config = dict(
    model='image inpainting model',
    dataset='capsule endoscopy frames (Kvasir-Capsule)',
    train_examples=42238,
    image_size=40,
    crop_scale_min=0.7,
    horizontal_flip=True,
    translate=0.12,
    task='inpainting',
    loss='mse',
    arch='unet',
    norm='batchnorm',
    hidden_act='leaky_relu',
    widths=[64, 128, 128, 128],
    blocks_per_level=2,
    block='bottleneck',
    attention=False,
    upsampling='nearest_conv',
    init='trunc_normal_002',
    residual_init='none',
    optimizer='muon',
    muon_scale='match_rms_adamw',
    learning_rate=0.0072,
    momentum=0.95,
    nesterov=False,
    orthogonalizer='newton_schulz_5',
    adamw_lr_other_params=0.0022,
    max_grad_norm=3.0,
    ema_decay=0.99,
    max_steps=7000,
    batch_size=256,
    epochs=42.4,
    lr_schedule='constant',
    warmup_steps=1400,
    weight_decay=0.04,
    adamw_weight_decay_other_params=0.01,
)
Rows from block 8, named by matrix and row number. Each number is 500 + 50 x the weight over its row's rms, rounded and kept within 0 to 999. All counts start at 0. Numbers have three digits each. After the name is the row's rms in percent of the matrix's.
# short0: shortcut pointwise conv (model.decb.0.0.short.0.weight, 128x256x1x1), inputs 0-85
short0.0 106:553630415423482504612562481504526488518607619423456526429535505357513495634471325499374431575397564503549616499494526570407511535542493425357493555503581390556578553523526540471599515456354491426478497372427399549531585481524508517499400428520424598495450571
short0.1 105:498512381328444600449365424507426505503487533562414600503551462515556452391508481538516508440564500462628454473459595580541474405513441551536605438546380598546447486474504428456482581493595463452396512517541495541418578555463478541468605482595472534448559485
short0.2 096:670543495528443560584688544465521520494509604595428575423465367458479504561509510511474484617411554576530437585441386489470454441479527470447471503438492403435516479550554528500460402453312520359432443409527592465485368474583602391396471483418465459436504530
short0.3 080:355553577490572494545504489456455486561563607610490571537452406576435574624576493470541547481443342638532616473494554462408609520382410480494502460474435435593557574416588594549449405491555473470544486431529438395531512519456454564608511613486635542418535517
short0.4 113:618484449532589496576496482479551450458505474540570517450568437566403462554510514485517431458494561522586508501623627558453646564518591567355440540454564629374666513522482399560646509522424529425605477518445465413474480530498579567670403416438421481587511468
short0.5 114:492562569485572512475475414430463569471423590390508560412524539573555469563458490438457229527427484418432437527569407447416510553440531571424574467466534529456423573529495590526443399375450455486497422319384537492360523441503527532434593532547455480598552553
short0.6 106:535516515547498484388646419413453439438372375610498468550459474521606482438446420468410534508589335507459534331327495438477426455470529465386401519470566435516599373558608572540504378398369495481468460416558503627534452459528514516514413443503546437458452539
short0.7 088:419483543589488591457618482510472510411476538549449380495406411555497474441461346553477378440613456499545389318600609541441566671474701497552432479444564543506515448538601423541411512456459598513553528543572585421431500442474583387369459604387498536468556482
short0.8 095:546438344669471417388578479452410495412435374504622483491457546515548548486586479525368560534465455552390440479468363567643252492498478456450537472542446395443539487537619493555505568509484500463419612611459484598523450485496549465466525504670496484554503434
short0.9 090:569564563562537562611563424592438591476470570623600477512535544489452632539517610566516462703532525592577477416513457578366582463562510502433580574485433410468524576482480545521535694672513518496550656689535498519493483435452481455490456582471351548538578587
short0.10 106:399468442580536436489480495506377499540426467439573479513557411449571493483508502502491439507485328543481467369413643464466338521511504450517400594444591367492315417602705528535450490461515592445394390506520536550434394490524551420537398399573548468542436438
short0.11 102:625587484315382466449483464546470540425474425476483455554431506457461512586371558327452572339400496485461451479520502437482564387495375588451397462556495421500307368456543445537527595512404506490557469433535593571416421560406511573602459438572419517564553675
short0.12 112:449532566614715552548434595532351474465453509590422578586559512534418347467473487463383365598499547522609493400442472541592423489512587532506522557592429543539525525432482444479587417418516497585421473522478429532490570564367444504519529582526441480584424519
short0.13 085:606472492570547461561617507435631471486471534605514529363454499630618544546506442591491417532530556441464480504577473563573398413495537463548480532502455347586586509559560382411545525605435442559641432651571382613486620521391554534582541465603588665550502616
short0.14 108:392513453532473455522448402489445479467588432522369490417447424511590391542499548569472342447423411572425480426432462454578474474516575509587563370599509429489332538601501416550544561451498462487535457553452615506509479523445391514434463530604487434515434667
short0.15 095:458606397433384507454522472631659475435434429595442486469494426489523493419517450488539532489518629501554517466508492413540332327467557529473460633495547603470486399469363471485559607537397628445520490491404509579591506618493342491418420517503517517515601431
short0.16 101:542556456461524391460441426576582613513578574442412500668499558442594569410469404413473493510423566607453543578465621565535525598375605457535546574579494561536363476469503536541425578554471532460399466464457555464557554553460570544489507510477512469495466473
short0.17 104:542492439604545558380407642388437626556477569456433502551567462501599496498492519547410367558370516571487592405441411561522569464515535406463520567381432456413528507464467544541451548505605627600499435495530450498503505358445668361573654497495483649558508594
short0.18 101:514473466426511558508439580418450572421513566382454509601476505487592546608526633576618548512637431558426439494634413482493440593442410536433580539390570506448483419522558475471494562426498513411484489605455489413425454491464548437482577522497421497458622456
short0.19 100:514486417519508494519449428567562442604722448492579575551589545566441497474427444561450373440387602562569431548274619493535528488516479517577416431512485578393500698504409503616459459453472456471504507562293600486544536522481608510551479591485503586405498523
short0.20 094:486577469412534585523504414562478551454508510535423544459598375581516386490496544670566446515452544540609646424421572406562528475592467495608575486613507748508569556431508572428565501484545520529491529638496585509527604484508549621542492457480417547480561383
short0.21 085:494270548478554606535555449541405611452522477492496406536503523542577492602434590404526543364437581461545468603522741554499487485526568615411559555448554496575484427585604421526490471479419378433542599486536479409516492565547502537549471459509455508529400562
short0.22 093:439507462514513554433518552484562613472611469495493476547456501455610351483423402551521575487489582457681529367413510440496491540463516425539444516491539560614545495500496542478511492522408438507464521518530489528536520411450569558366476410510475481400408517
short0.23 095:509571397501595447478581599505444585562594504531519512472581528417486646378566662514451558581360554513509547571457458448534563503452483392552351514512433486530517546465487548430467422499347460518527532498409482460488509446362461488452546471584459562499581429
short0.24 105:545492465480486513490474369526486464585669378496438508530572583341436513451522444463529478512509332535498502563535561536650553496585439538500490429499425431487455537331535488513546418560535423538496552528413562544452599595344545565553618548566555463549519497
short0.25 104:493460495397315567570575476510503463473521504630402602533527451584572540644486459611444449541436522556537565530583531553532592404570532503466472534490380593473617486364556316458571483447526605483496453554464393577477610461540474591467513510514416526454532452
short0.26 098:456466473433378552560502566465382557502557499612444560466555313469544537431461556560384375354586504505482412359524481457515451402530492505493539471622586426549366451474597481398589478432507558437445370500534527376522356492428576534470434444573456488551472469
short0.27 100:572535546468617636453446342542476555574362605635469524416618458427600493414439401624482507388568575568508550565492603595496467570592572620502569501593577496519393431521548467517338539661449687436491507462528435489514466607598471473578518446507551540506542533
short0.28 107:512703478499392438441536518495448498515457509478642513414433543503545527453510610477480523448461430577479526374593453495430416420466537441429476397462432409484524521551516666516394469536378553462473443451609574433574358385456494459457593568576401548571522371
short0.29 096:583517527423490525452519552446428755552475423465599522519397400416538606657432664586592477556511447438574662549599484602536527423463412546559523476435484506496489505529576591461552485524561547567510475579630408473488508560469497509644548546555449500534595438
short0.30 092:431471548419502481517452648479574555522604396462530414540524429523567488542488477526470611417542490527551592547562686446326545496469556651531517411456578677526498458492368511544537474566532518561514572498459475377405503478378569458472558574552443463484439421
short0.31 093:484487544602453502545407574477599585464521573518384411449581442349498366558455462525536463495445493403478534624485580480483610423649608506406382485478409529509387445590467484579371444527569560520387418460605454480515547525533533448569444454378466537554396516
short0.32 111:519422646582456476496491514358548439541528589601335477315611498489543538392536542519620487504496444493478543506436507597567532471655526465527493607551518450433441536477530575565418566457523487528511391449483508554478537558533577516425392383397462595475497482
short0.33 088:451491323419511332451360424493462598407565580592519594601477497491544557542456410505443522701515551418405468460595641444550497530472582494462356566459420581488460485578591460540530426510470601532504516365498516599506592434543600462449508561637451381490512384
short0.34 110:504505486454583551520523752524496546566446574517396517535503510566540457618610531547473648512486507518414513337598530474496508365518487459525500538514586395415510562510504566493378546518392534476430449468468571504620394414701611556540560442518467559406531509
short0.35 094:402527486572526606486376447525434408461517613495479447461453597512584534456492562357588594446526489573433564552514508501504523590555560532513514425448620484477476486517523543563505437543655521485554537609475438516549647524520492556374609598456481463447499469
short0.36 107:482534511483627399465493442480622426420389438498692477449428524501537504579504562468467538529383480513463409581746478507438528557422591541469361525572408466501562458527484385459525501517559500618528544498480541520494474431583461626436500676610509456484587470
short0.37 079:466481440449647733497486538533486601569476448489600463477457554591490533573436443433477645414485377498543507479538491537446560624588494500456511434503485479456423461520557409460611551456507492489517595493550573457449451564425501483707546706516481549415634520
short0.38 096:386461580613676587483571571415395427515505568468554604460455479446572561510570452394581487561493483504491415552532609465459589429455576549517573445499576606468526403550628609518511421425445590567547403289549568383477545511389536425517572524509560424476555479
short0.39 096:461583414555481472459362423493525465547406525415646385407532461353417499465422470505462548505449595470526516621475512339380459507596582491479608381464451428471527560524482477458410425599549597501500417526595599384627483320594439433464479624460453387483539447
short0.40 085:556309515513588555383454450460613400537714537477505499602465613415506529576533628476565469542499509358474451490512494397483470662479605534609566496500544496523466433460442494484450455494459367369549517430408357440565471506507315447537404420525517459407405524
short0.41 084:585499516531436508633431465534559445496449504464552530544607448488630592408452534478444561422488396553556403588489454520484501525517507548497450487439573480650384412343564604461484635487515590484559527580452520480369442484508528479655564412484531527578628497
short0.42 114:370536477483512589485465540618500516483483499563492529501351524498424515483581705456540525479534415510548560583492486447613570499400562463539468594539436580710406518529570492436437442504504546532420442547612554551590476638380694420574521465512525531403477424
short0.43 101:612601450490499580482390385458436531464469532506519557447549490532412423530410543603568405470558538421425634540492462569431474549493588409501447483491498361373419605618616516563428464521464527398615476467546422466493522447585603460560522365598442525683547430
short0.44 109:428540526453575450501493446507556550524375466513457415388619502494586561457466579489550644448526566535507405477629421441562570511635475558473485549590450484490531410592478464459572476486511566602517488576605492425465399384474541444476522542504457476371614312
short0.45 097:548493413549384535441488469481379570480454421555586513433444452521603574530431451534480545558491500576640435475570710511457552401550550556452550391476428621548397434386405489471528730537504655524519486349529450520505570558474496480623506498387500548448478483
short0.46 115:445520355524492473471406507484414487553535500465445590639626471465540377441425367568416545412439480559613391489382472479462402530531452454547480578448546599449490347563589455449482431457579575452505541525515589538486416480453331517428546563595430506508549367
short0.47 100:593524417394578467536575459364576585558562481493402427431403443452605465470514505566629613581506405545522488490495578447437477455457532464510427515434421364483484583596402440451475499681417687587481545517557501540585475632543415552459569500568473566427559501
short0.48 099:373548460411387483492421338623658563546588401562450620597424520468538473459433483500489456558537420510526465414483497541589479550480566563676436469419353528505473454485506482673378550555450450667487511382498481613528577507514576421608457438443382549485530546
short0.49 111:561636532478462437532560427493556627475487480458349568499493487552599529469470491423503455504485459541634434483314464478427562455600481554564555576524397621442341449493464332516535497507538579376440514499526517335460567469544564526576403507487522522483385593
short0.50 096:457517561364575466654420593475560427592669451452575663618582522436567438558520352478636508556462416468594428607625553348463562431598456520453592413462563543454506468426477505483458520499485541516544629484595503503472599519550402572506575501482585487464536514
short0.51 091:557554569474414388615328564427538494589552451537523658477387537559517364491517496529609509567523513484546503444499562462507512574451379574592536467436505482476614590562439523562458490516406512575557548380536390567430471506442499667675387523473553628469543606
short0.52 101:517437602528507418478576539552416420537496501499583615374728519577404566474563499545460467482582667495562493344532413434419456474551531588528539458512522446442592531579673538603566457409475510440601450619595450506590365579539511574463446521546419524465568491
short0.53 102:571489448451408428523447497447468635501516496416578469474421500302641559420462431497464331537523501529497481554600518467542486590477476492472505559555577378442512471602615620546395488537385474353457471489588577430467381543404393479650487520523542515388547559
short0.54 098:596548462466514526539512464430591514528480519498532526528370430529535607539622570573593451639526461559458460527528499486473516508434446424565471500454453605511512505662415441488510453430466401557556537570445465488463613493335431545430645483431372377425554525
short0.55 095:579462452611531582506538536471460557583460547550434377559626445491500452505427463425381514463555522462487430559488527542513420541481475379498499639465548456554446488464624691568556526566540375517464564528504484504595460484489655466488529481596442514543474472
short0.56 085:438365360416519422491571622467474476557496588557450515395489463487409557599432532461614617474453553460616539589442537524504302384498354495552445524466391621407474485561527516529603499516464494499473700585506426513585539585533570513517598363541541533487519452
short0.57 094:416387448479496471514418456463523439530447538538501457389482668398387349491585523569524369575544514492426569475487428466653566492587529443649513470565476263465407557413532482501559485534550522458480499685517535527482480560498456460512539491656456469600536341
short0.58 106:639576536454435532358499519517489445597610484562510546467465658583416656467357547582428465426462587577505415509515508513463472408438421508551633575486546484540489572412407484468586685574579543474553587585478537575490488464597547501496483623521525613543583448
short0.59 095:504464550454577446584429614373435534610464427458647450507401462530533624618567456515441635580490580467554555401522686513473543480511400458472557592467490621444466499491475513477511478555598420542344426474478530505514579454313457550600493529412477414576430414
short0.60 106:452506519406573437526508626414483468481554561559607448521439533507497515481486458429655520566630498543434574470536402469469565418604478524425577501458507375488499407516591486572425502481462507427467421430629518473473430516581611458543340367546441655337478617
short0.61 108:598526384454385509540577494417481483462557513559310501426572447496490604538445535511361635466423572532429465562460491597499567559577415578541533551541372450370523444434537504557634481487388583428438511442477507535578452490503517523458440475519383490639634395
short0.62 093:574577397646447518426459549476555484529612642487402578482451561542383422329582404586587574464527494593518454501489644403490375423507499599558512546460486589423485498406533358580578664416514462472407574456547486502514552457592400436557510481493417385524578569
short0.63 105:620493478470489559490488547500561596411467538634395479330401506499503572474492462391562415528483553523435518510402372613507541456454537501389383544432493428550452400596509458465456598512488284417540407552477587602556532504468633301494403525469493515500458553
short0.64 108:553570456604444445464407490444449654589513463563532499535485490561565586459418476522400459655565549375434500523419642634573497468593469415554532468506578661537430404546501482561522591594598411454562624586580541539538509544448500561487618451587496682522534481
short0.65 121:497539457585553516622380499554738460443439549503522538546523564493514602631516476629571513478588428423572429478534538484530470589496551644468652554557612462492388518530445343439474567534427543430515582621574530518565436481529468564394534589505401472507654398
short0.66 101:533478525499496481379407468561606539456535425577444484472551452466502557549458466452535417312479527635703448458520558473471643442469544475412477611334530629448498388407493438534623450467435498433443496489532610477482540452511503455473530420415419504437405595
short0.67 098:602550520451537410510405523549548508415538625325561475364516620459494456507500593399615418490472544602416420508551388521567406358394467458447507571466467475469358576425506541487418625544496422398386522519543545449632416433588476390592523482502400547542481437
short0.68 088:590540527422499428485457411424595497627619538470485598548457515536576423644549414459571422379431409525567383573630479472435507498419646558540579404508537544451465417481574442501469575524460532528629509450363662600466582690529400495620493450591554430507473461
short0.69 095:493552390491377548503542468486469497351526733555553476495526597505561406599474456499586462581554513455436584487399597491359607511541454501464491626504479390584617559521596586517468484613476438372426463523621537482581431363540576370583630505436474471515589395
short0.70 104:430387374514525433526468439459561470501543568579430459445379427461564588557530649585529604561484382500585555488511493435521452489617573337525444505465557568419473503450544456500605615478478508626541524588473485438445644525506406397463468377521528464498608414
short0.71 119:563518401551313480663410530445533445408505434551466491435381388530461536458493451498409432459565516409476429593429494492404497453595445563494590520483381492532555266465592482521596538422488603472532518551617631510594572546484477487462476632457438396525545437
short0.72 098:415557568573523435491559210540546407542417494411519473511443576456684432498482389518508496532471564635467471548552455552479469545523505527498582468512490455494559519511565528526523565501583481469680532452422557473435459483498394527316487626531623549492597526
short0.73 100:561468437495473492536594410425363467440506545421444548604430570432468512481748560456409444405501424378491438502451338441592473529426471400480440583493438381463639484406556458454509459445378440464573523476457484473455475589535478473493516445512562562509457516
short0.74 102:513517449502517555532619389553526522494363604542574578450449438440473411604552554462470459517446513655434423650629522529479401404380563487537474550430449379406518407535385458495569528556435536406466505507525371401535412377400593335544538486502401490553549513
short0.75 096:587626573654483585481520519452509571572595506553519454485606515598503448496348554387608527371519493457612333472466598571505521497521512409561577462457498657513446427477476431557508540500566582389492439435618460452555481526461604455490507526353405431664416568
short0.76 097:541516497510557555583451644667553616462458527417469509470539328681503451600450516444512491449538442452503614370438537507488462415460374482486506473482575569479473469628463429446446477323507477460452503580504441544437317412505469406510622513437571384488434504
short0.77 097:526469407442437470419514573532509526575461553586563513411549546420559470696505430565561384545538574433564396434723482426482379435591488465423409560627478562561443551513464341581478561555557475505414419540434435432515484456476458602466429495519453480495462546
short0.78 097:529565431473636455508446594546486562508477524556454514635538522462554421511365412437490388503531380385504559432486546568661584572437445567481516395519516620465526572583558490499404496534422394455458546374478563598616523587437551564505476450604522390601514402
short0.79 106:498500532504509474480313439356605435420526457405544506433526426491404552445592473408538504523551472450385270425496470505489538410606527537477489486488501385453473475575419637483540516504582481477449413449468538445589451488531671485513561420470455558615389651
short0.80 098:359607484615466442492446333478470501428591419526387425437441596558564554417585573460507566542406546518450483339377431391613541501442565450524474598441585377381423541515514605600362473554536507533450518449535560457477486461534475443490537515404514442550564403
short0.81 090:446543532483519436442589520571494449463466449475522489459548498503428585574533554450663511419519600514372592592309577513577579502563405599519460451614641330479435546515506557536394511538601348547439421511439386505624406478639632510380560517442531581429528422
short0.82 101:465459586592520483561509526541579502498535582468401447445528482501658431487448552559536536400552466606542587582570526558433592607556546434514567670525534595492515421570467459570390516581461420404388435551534456433581491570544451507540529557403555602497480560
short0.83 102:583467404390437548541384544565484544430396608423693490464500486409497413568391396415425502452452510602496609487501363565488573518568467467561567555501486380421648399618499556578510583556431464453467381503487490571532379403562513418636478493547366342518528492
short0.84 094:469541422574452517442536472504634435639359450489504529567646387461520457500510465563529466462587387589495593468432606551492362569418520468528470467510495486482488421520492550470455459512400701541349557461528501462505480538495421420278571374467610462503469390
short0.85 092:503510461538490437647643537344436471383286520469513523395361564564511423488535565494496572495493524510501398440687358543374566460373418453556381571478517393437380398512562508475540624514468448477496393607522585521441500554569362429615450468547414466418550528
short0.86 109:495501437513552454554485480541468547498572649520582450569456637476671658488622694605434561567591469523538475540497565523423555432422546503456597577596569591515511668468440515397531642542485537497502630491474425581598464496484397584546512509498613496613475548
short0.87 106:567536446584513515436456465470547605583444658405536547578496562433618416549403465611631508511414484363505560543505595726541556584457436516536574491595538438465512476496501553550462567518480553539443566526482620445481505416494652600565535555522460445562538495
short0.88 086:470437511338389412495407450606557567460577592565532586552559456308604353486563326514472580521403530411537508563473497496497573498585491505443497546447467478454515588393571453488419510536438396537505395551529518431410605423524527601463475517391491459393529477
short0.89 103:544477462612468467650503546537639530405528523400585591628478478504439329575505445529653493464497505641579489479476604425511535457428470506448469517449417507433477556641452427504401552546434463456437415486545502403502346535599543455443503612552457586482507529
short0.90 097:475416408363531632545568513452397540504569578510446522465552473475434682573451466466492505571380502545346516493490472601447531526553265414529468588539569428507653514455468618465501506532590435475477496554500515589542444666441496434518462522604586483502498527
short0.91 093:567484386475406491499317494525684544525517614519448406531390491517558502432476489500618365432593488477416465566533482469492491376571541574701626555563432538521564425538520558412440579632475573470581477471566517465534508426502632428506557536645483529491433441
short0.92 109:479603489573378577454476476459541422455528420466604383507581589472473581624436539501708451405505521387494609597366546363509524519523469514490429466454529520479533475540438502615455474487525542510517513568510581383431422462568385400548479616452377448721472459
short0.93 098:433539470366541562460531486452334459370403543599475577584458456596445540457539477493443604481599497525521488395582420481511541447552453461433471493529555463540449406539592411471480445529579502494430497532575542480425485453626407429491600459568476508411561491
short0.94 105:597511446623614476544439436471550407370465524508668592445485515612495580522554627518527489540453475519516422499509531444400402382491476467386479597313610570523556612480470428598514435453445475372487460503446573482517429407466547514482455427423468579515509474
short0.95 098:507420374581554490460447492488548505461579580349525521472382408568463473448467624539557397478554567428473468589480520495519473679561534459651477524560560289433590484462524571614402515453416576513461530509500567576647449434623470586383572558532312514621482461
short0.96 096:493435500474408464374515567363530504558481665493459585583541594665487507549508513427556433527475566542407398424600472446555460584435528382428489607543386532505399573410500453518617541419603562507550538383403529552551548489600609498412549434467510438608518406
short0.97 091:379530592463574501436485648417438485599470444483387432491446505439514464518529565481529549417386574501484607348690537449371629639500400539453379500534545504505521494585566543687430455436611399497469634427363478458534382392542497467454540413398433465490463517
short0.98 110:493579454523451436360460712584385493391464460438541494523555484552462635526422719524456374567460539439522518471521470412493406384436445443630404430398471550642489539622403567494523347431615494541408507457504468525476499419563513509413508577567437448518416573
short0.99 100:479502590500538459489407575582401493465442532380489532487520466369497558436534609426592434471444383507431544599668420397470454463391443691526460456439559539418467638448596592410566417449596394399397546442601467487463501350496523452476591517468474496335427495
short0.100 106:716601532474520549502443330555513608575429413513429504578528520349531485592476492557454516581600360476645422457441539620532633604512515468549477509506439674563527556534449495526509493557542524508441427371545519478535385455472524422497445440393478472439437454
short0.101 114:454497513416440528584365414488507463490512531509560435467589484589520553548537610454446508355584523445454303623544530509458569601364508405346540418450512413538447553587609498555415457497463555524534567426432501540599579466429478525495524509502627520555550514
short0.102 106:611510509513473597498570500356454541507495549559399626602538594484550479481553582512393548540608654486465435495406523503529546482552430582521426531518571491506461503427655514415498413391409587564483615383494472568486520474425586505470476455485501448420472514
short0.103 104:615530461357471526495363385433596596524469498510482565527366441547477627538478494593584478451510558480601489517576460392452646352538519516449550566480484608427527539375363506385462672596445440440424386508570397512440515472415549536554491543411484598414580526
short0.104 101:478592462567632539531499509526472409539457478499427549571429432531544532552577380506455397570541524523661558486546604390501489674528604547392540389426522661554491498563549541574454467503438668505392477415446596503473531473635644517527481535388464472383429365
short0.105 105:498498501487481479522415522575452586406436510548548370452343684395520531487493528435550420397426495602392504448578469619597543603460438400527508531451528355447417571553499505488475552400580346468498439551498572597558385502559529425543608439645438482511516636
short0.106 120:310499451468459533506685412642461443400498591608648513439428487482548483490468438479501481571517541526460649553501531558437579409591525470616564438552396402547413518486560462474539607487526506545514457577500536477497567553581425521505484556506595493512542648
short0.107 104:523613446491396452430522625453519628420429462469482409447367394550264542477455476441470618385424573468426526642431581473409499482571541519438524469444485318380380519509551517501420524545475552509492471411603465537509438451467552539486516527578445544508563585
short0.108 105:468521507387497325486360491451498526628495557551608381483443521633635550437497557555588552583457531478472640362567611544497512471562588466534445525570483487498490542454550469478428525658515577629506539522584425512582483442496495530465543500517639560510484476
short0.109 101:477513552434412461479483429475463495540561422616677512466551558535539614510488546551379593494394442499606506503480524483634482381548417537433499564491558655491435517433369453416553553477535524470414603554557460546405483352436499462536473499417435549556531466
short0.110 085:560571606612513453507516495431500547441456404461645451463486470467476535381502569524506481602453404552670447509473582467465486528710531380461468519452377558540459556627546494533326447554528546651512525446588460506529468571325464501548531501388378530433535483
short0.111 096:527585535480387385367570493432543492484579444560652565423516508548653393337490392449573480602585478407492490496409521608442551437593671525499675454495522590465461568469510645537509408487520464586516495459472498471430565441429543569466623441563488523486542640
short0.112 091:478393491631542532536479565587487477462541597479456287447426557466568440446547545480560526349506415516483503636503478518533441438487569482433484621541507446459679393523605717489396408470493484375431381518547471613474419431440576538541433524540481680485467551
short0.113 103:470521480401558536617448389493452431474596447447449445557627514347430545590492418584554536487557433544455417602489591450545567522563428461535467518512618568559422571557437446519620439546491459438520476492418515511333393594668424447532419463506442481541469454
short0.114 111:482410405568420593660435383555524560536579510397540548519454352419378592466502590516601542522456414541454412579408571388551471490520400559494594433448669416404462402490498408541483478487581547404511503582463426505424387374511475503504485608433484475553504431
short0.115 098:534462522541499559521466472557453569532486631579542559613445545531577530402538552468515499544532583523663512493545605607419465506376535498536562571482526606498493489441477394584469558508498501572657467456568474478563481672517464423615468282509567529501411525
short0.116 100:268542394404469566468501329564478370514618548473506515611557589478429494538425532479556593353508513448493464429464488530610506563540384647461503530602609578465579501502494451546509415472594606488554534521434446462541616456602532500542482517537493432602421442
short0.117 093:325503571468444469483529477635517445379542584486543474532526546490539280431515475445448425511569508488473374562504406636411371547444474444535564471577597537580522461518513511456539405512604506508546549477504393423478515604610518442349483474440421549454470544
short0.118 087:482491457488393477689494567545527514628604568300413521523477553462443419462539389522460505589436582593569461471531467366571539558561557483591463511549555446357455511475542440410470364574603505553513545475415637484569535491373522420387492485558466378483457510
short0.119 090:548424522365496586637546508327520586561557641425504479557483600402521335443457380403387501517428430471538438540494410551550559534416351398569494476572522397517486479455537679511571468630583577506544381525463551464516583484440473479516605473546467551429424558
short0.120 096:564407529561602322557573469553609537438475485607628544526563394541460340516562499539469391508411549550553407534488403466512435348429436526463519527478419577548500461605527529491573407459614443608527600513410628520377520548497476564360538535474526474454395389
short0.121 104:456510569453377539496584506458489416398573384574408533481422461384505571375479566532469459538486444524413647485354355441427445392576434452453389458484524559542399552557404553597499471472419513491592588480350578436372351512631536500526518570401580537462608603
short0.122 086:663557577491479578528470492490490598439569541443563544477394579697603518457540648475532506353583438605454535539483554455420621445447634562502479372478529508490685505407489575530467436424599553500407523549455472351552678568463447496504544481380385503512424458
short0.123 099:504590441415489650526550545549426644540534524456482492564544549478525529522533492525430551453524466442561506483436434434487493457529435453581456423364379643591439556431514368421515440523455563508509559401470445529466631525537516507672498576506442342510531334
short0.124 105:535553482508519466334489568561476407392482560408476407497631503370426528484358483479417505527433621495437551442452501509524415501503501501414350504415588427453392489652594485520409384456500584528442550543495498480442485508492580471578482558453537518412462557
short0.125 102:582550367523427514460493614457426542420517502467649542640546476548527548556438471560445637382439534499548429439395483385587447435432347540517429562304442545410579498342419460593475538500522663491513515667479404541448567410532547504507469472509467581549361602
short0.126 103:629556474504448399436584466538607520536454558553445662583427476564539534511331563579520487492494542620540528487634582543494546489527615604611573579503513494506367505473636481313505536556424540469388546427454507553577484505465434630402506568564440549543544493
short0.127 094:614444552575486581508408543463589494464377560544591298437429490530585403543554451460512653402581394417597478526529492651563506537510532500391612580432599535348568524455478419489447515519419560495636487597545523494458501536574470471449477589469583491564536598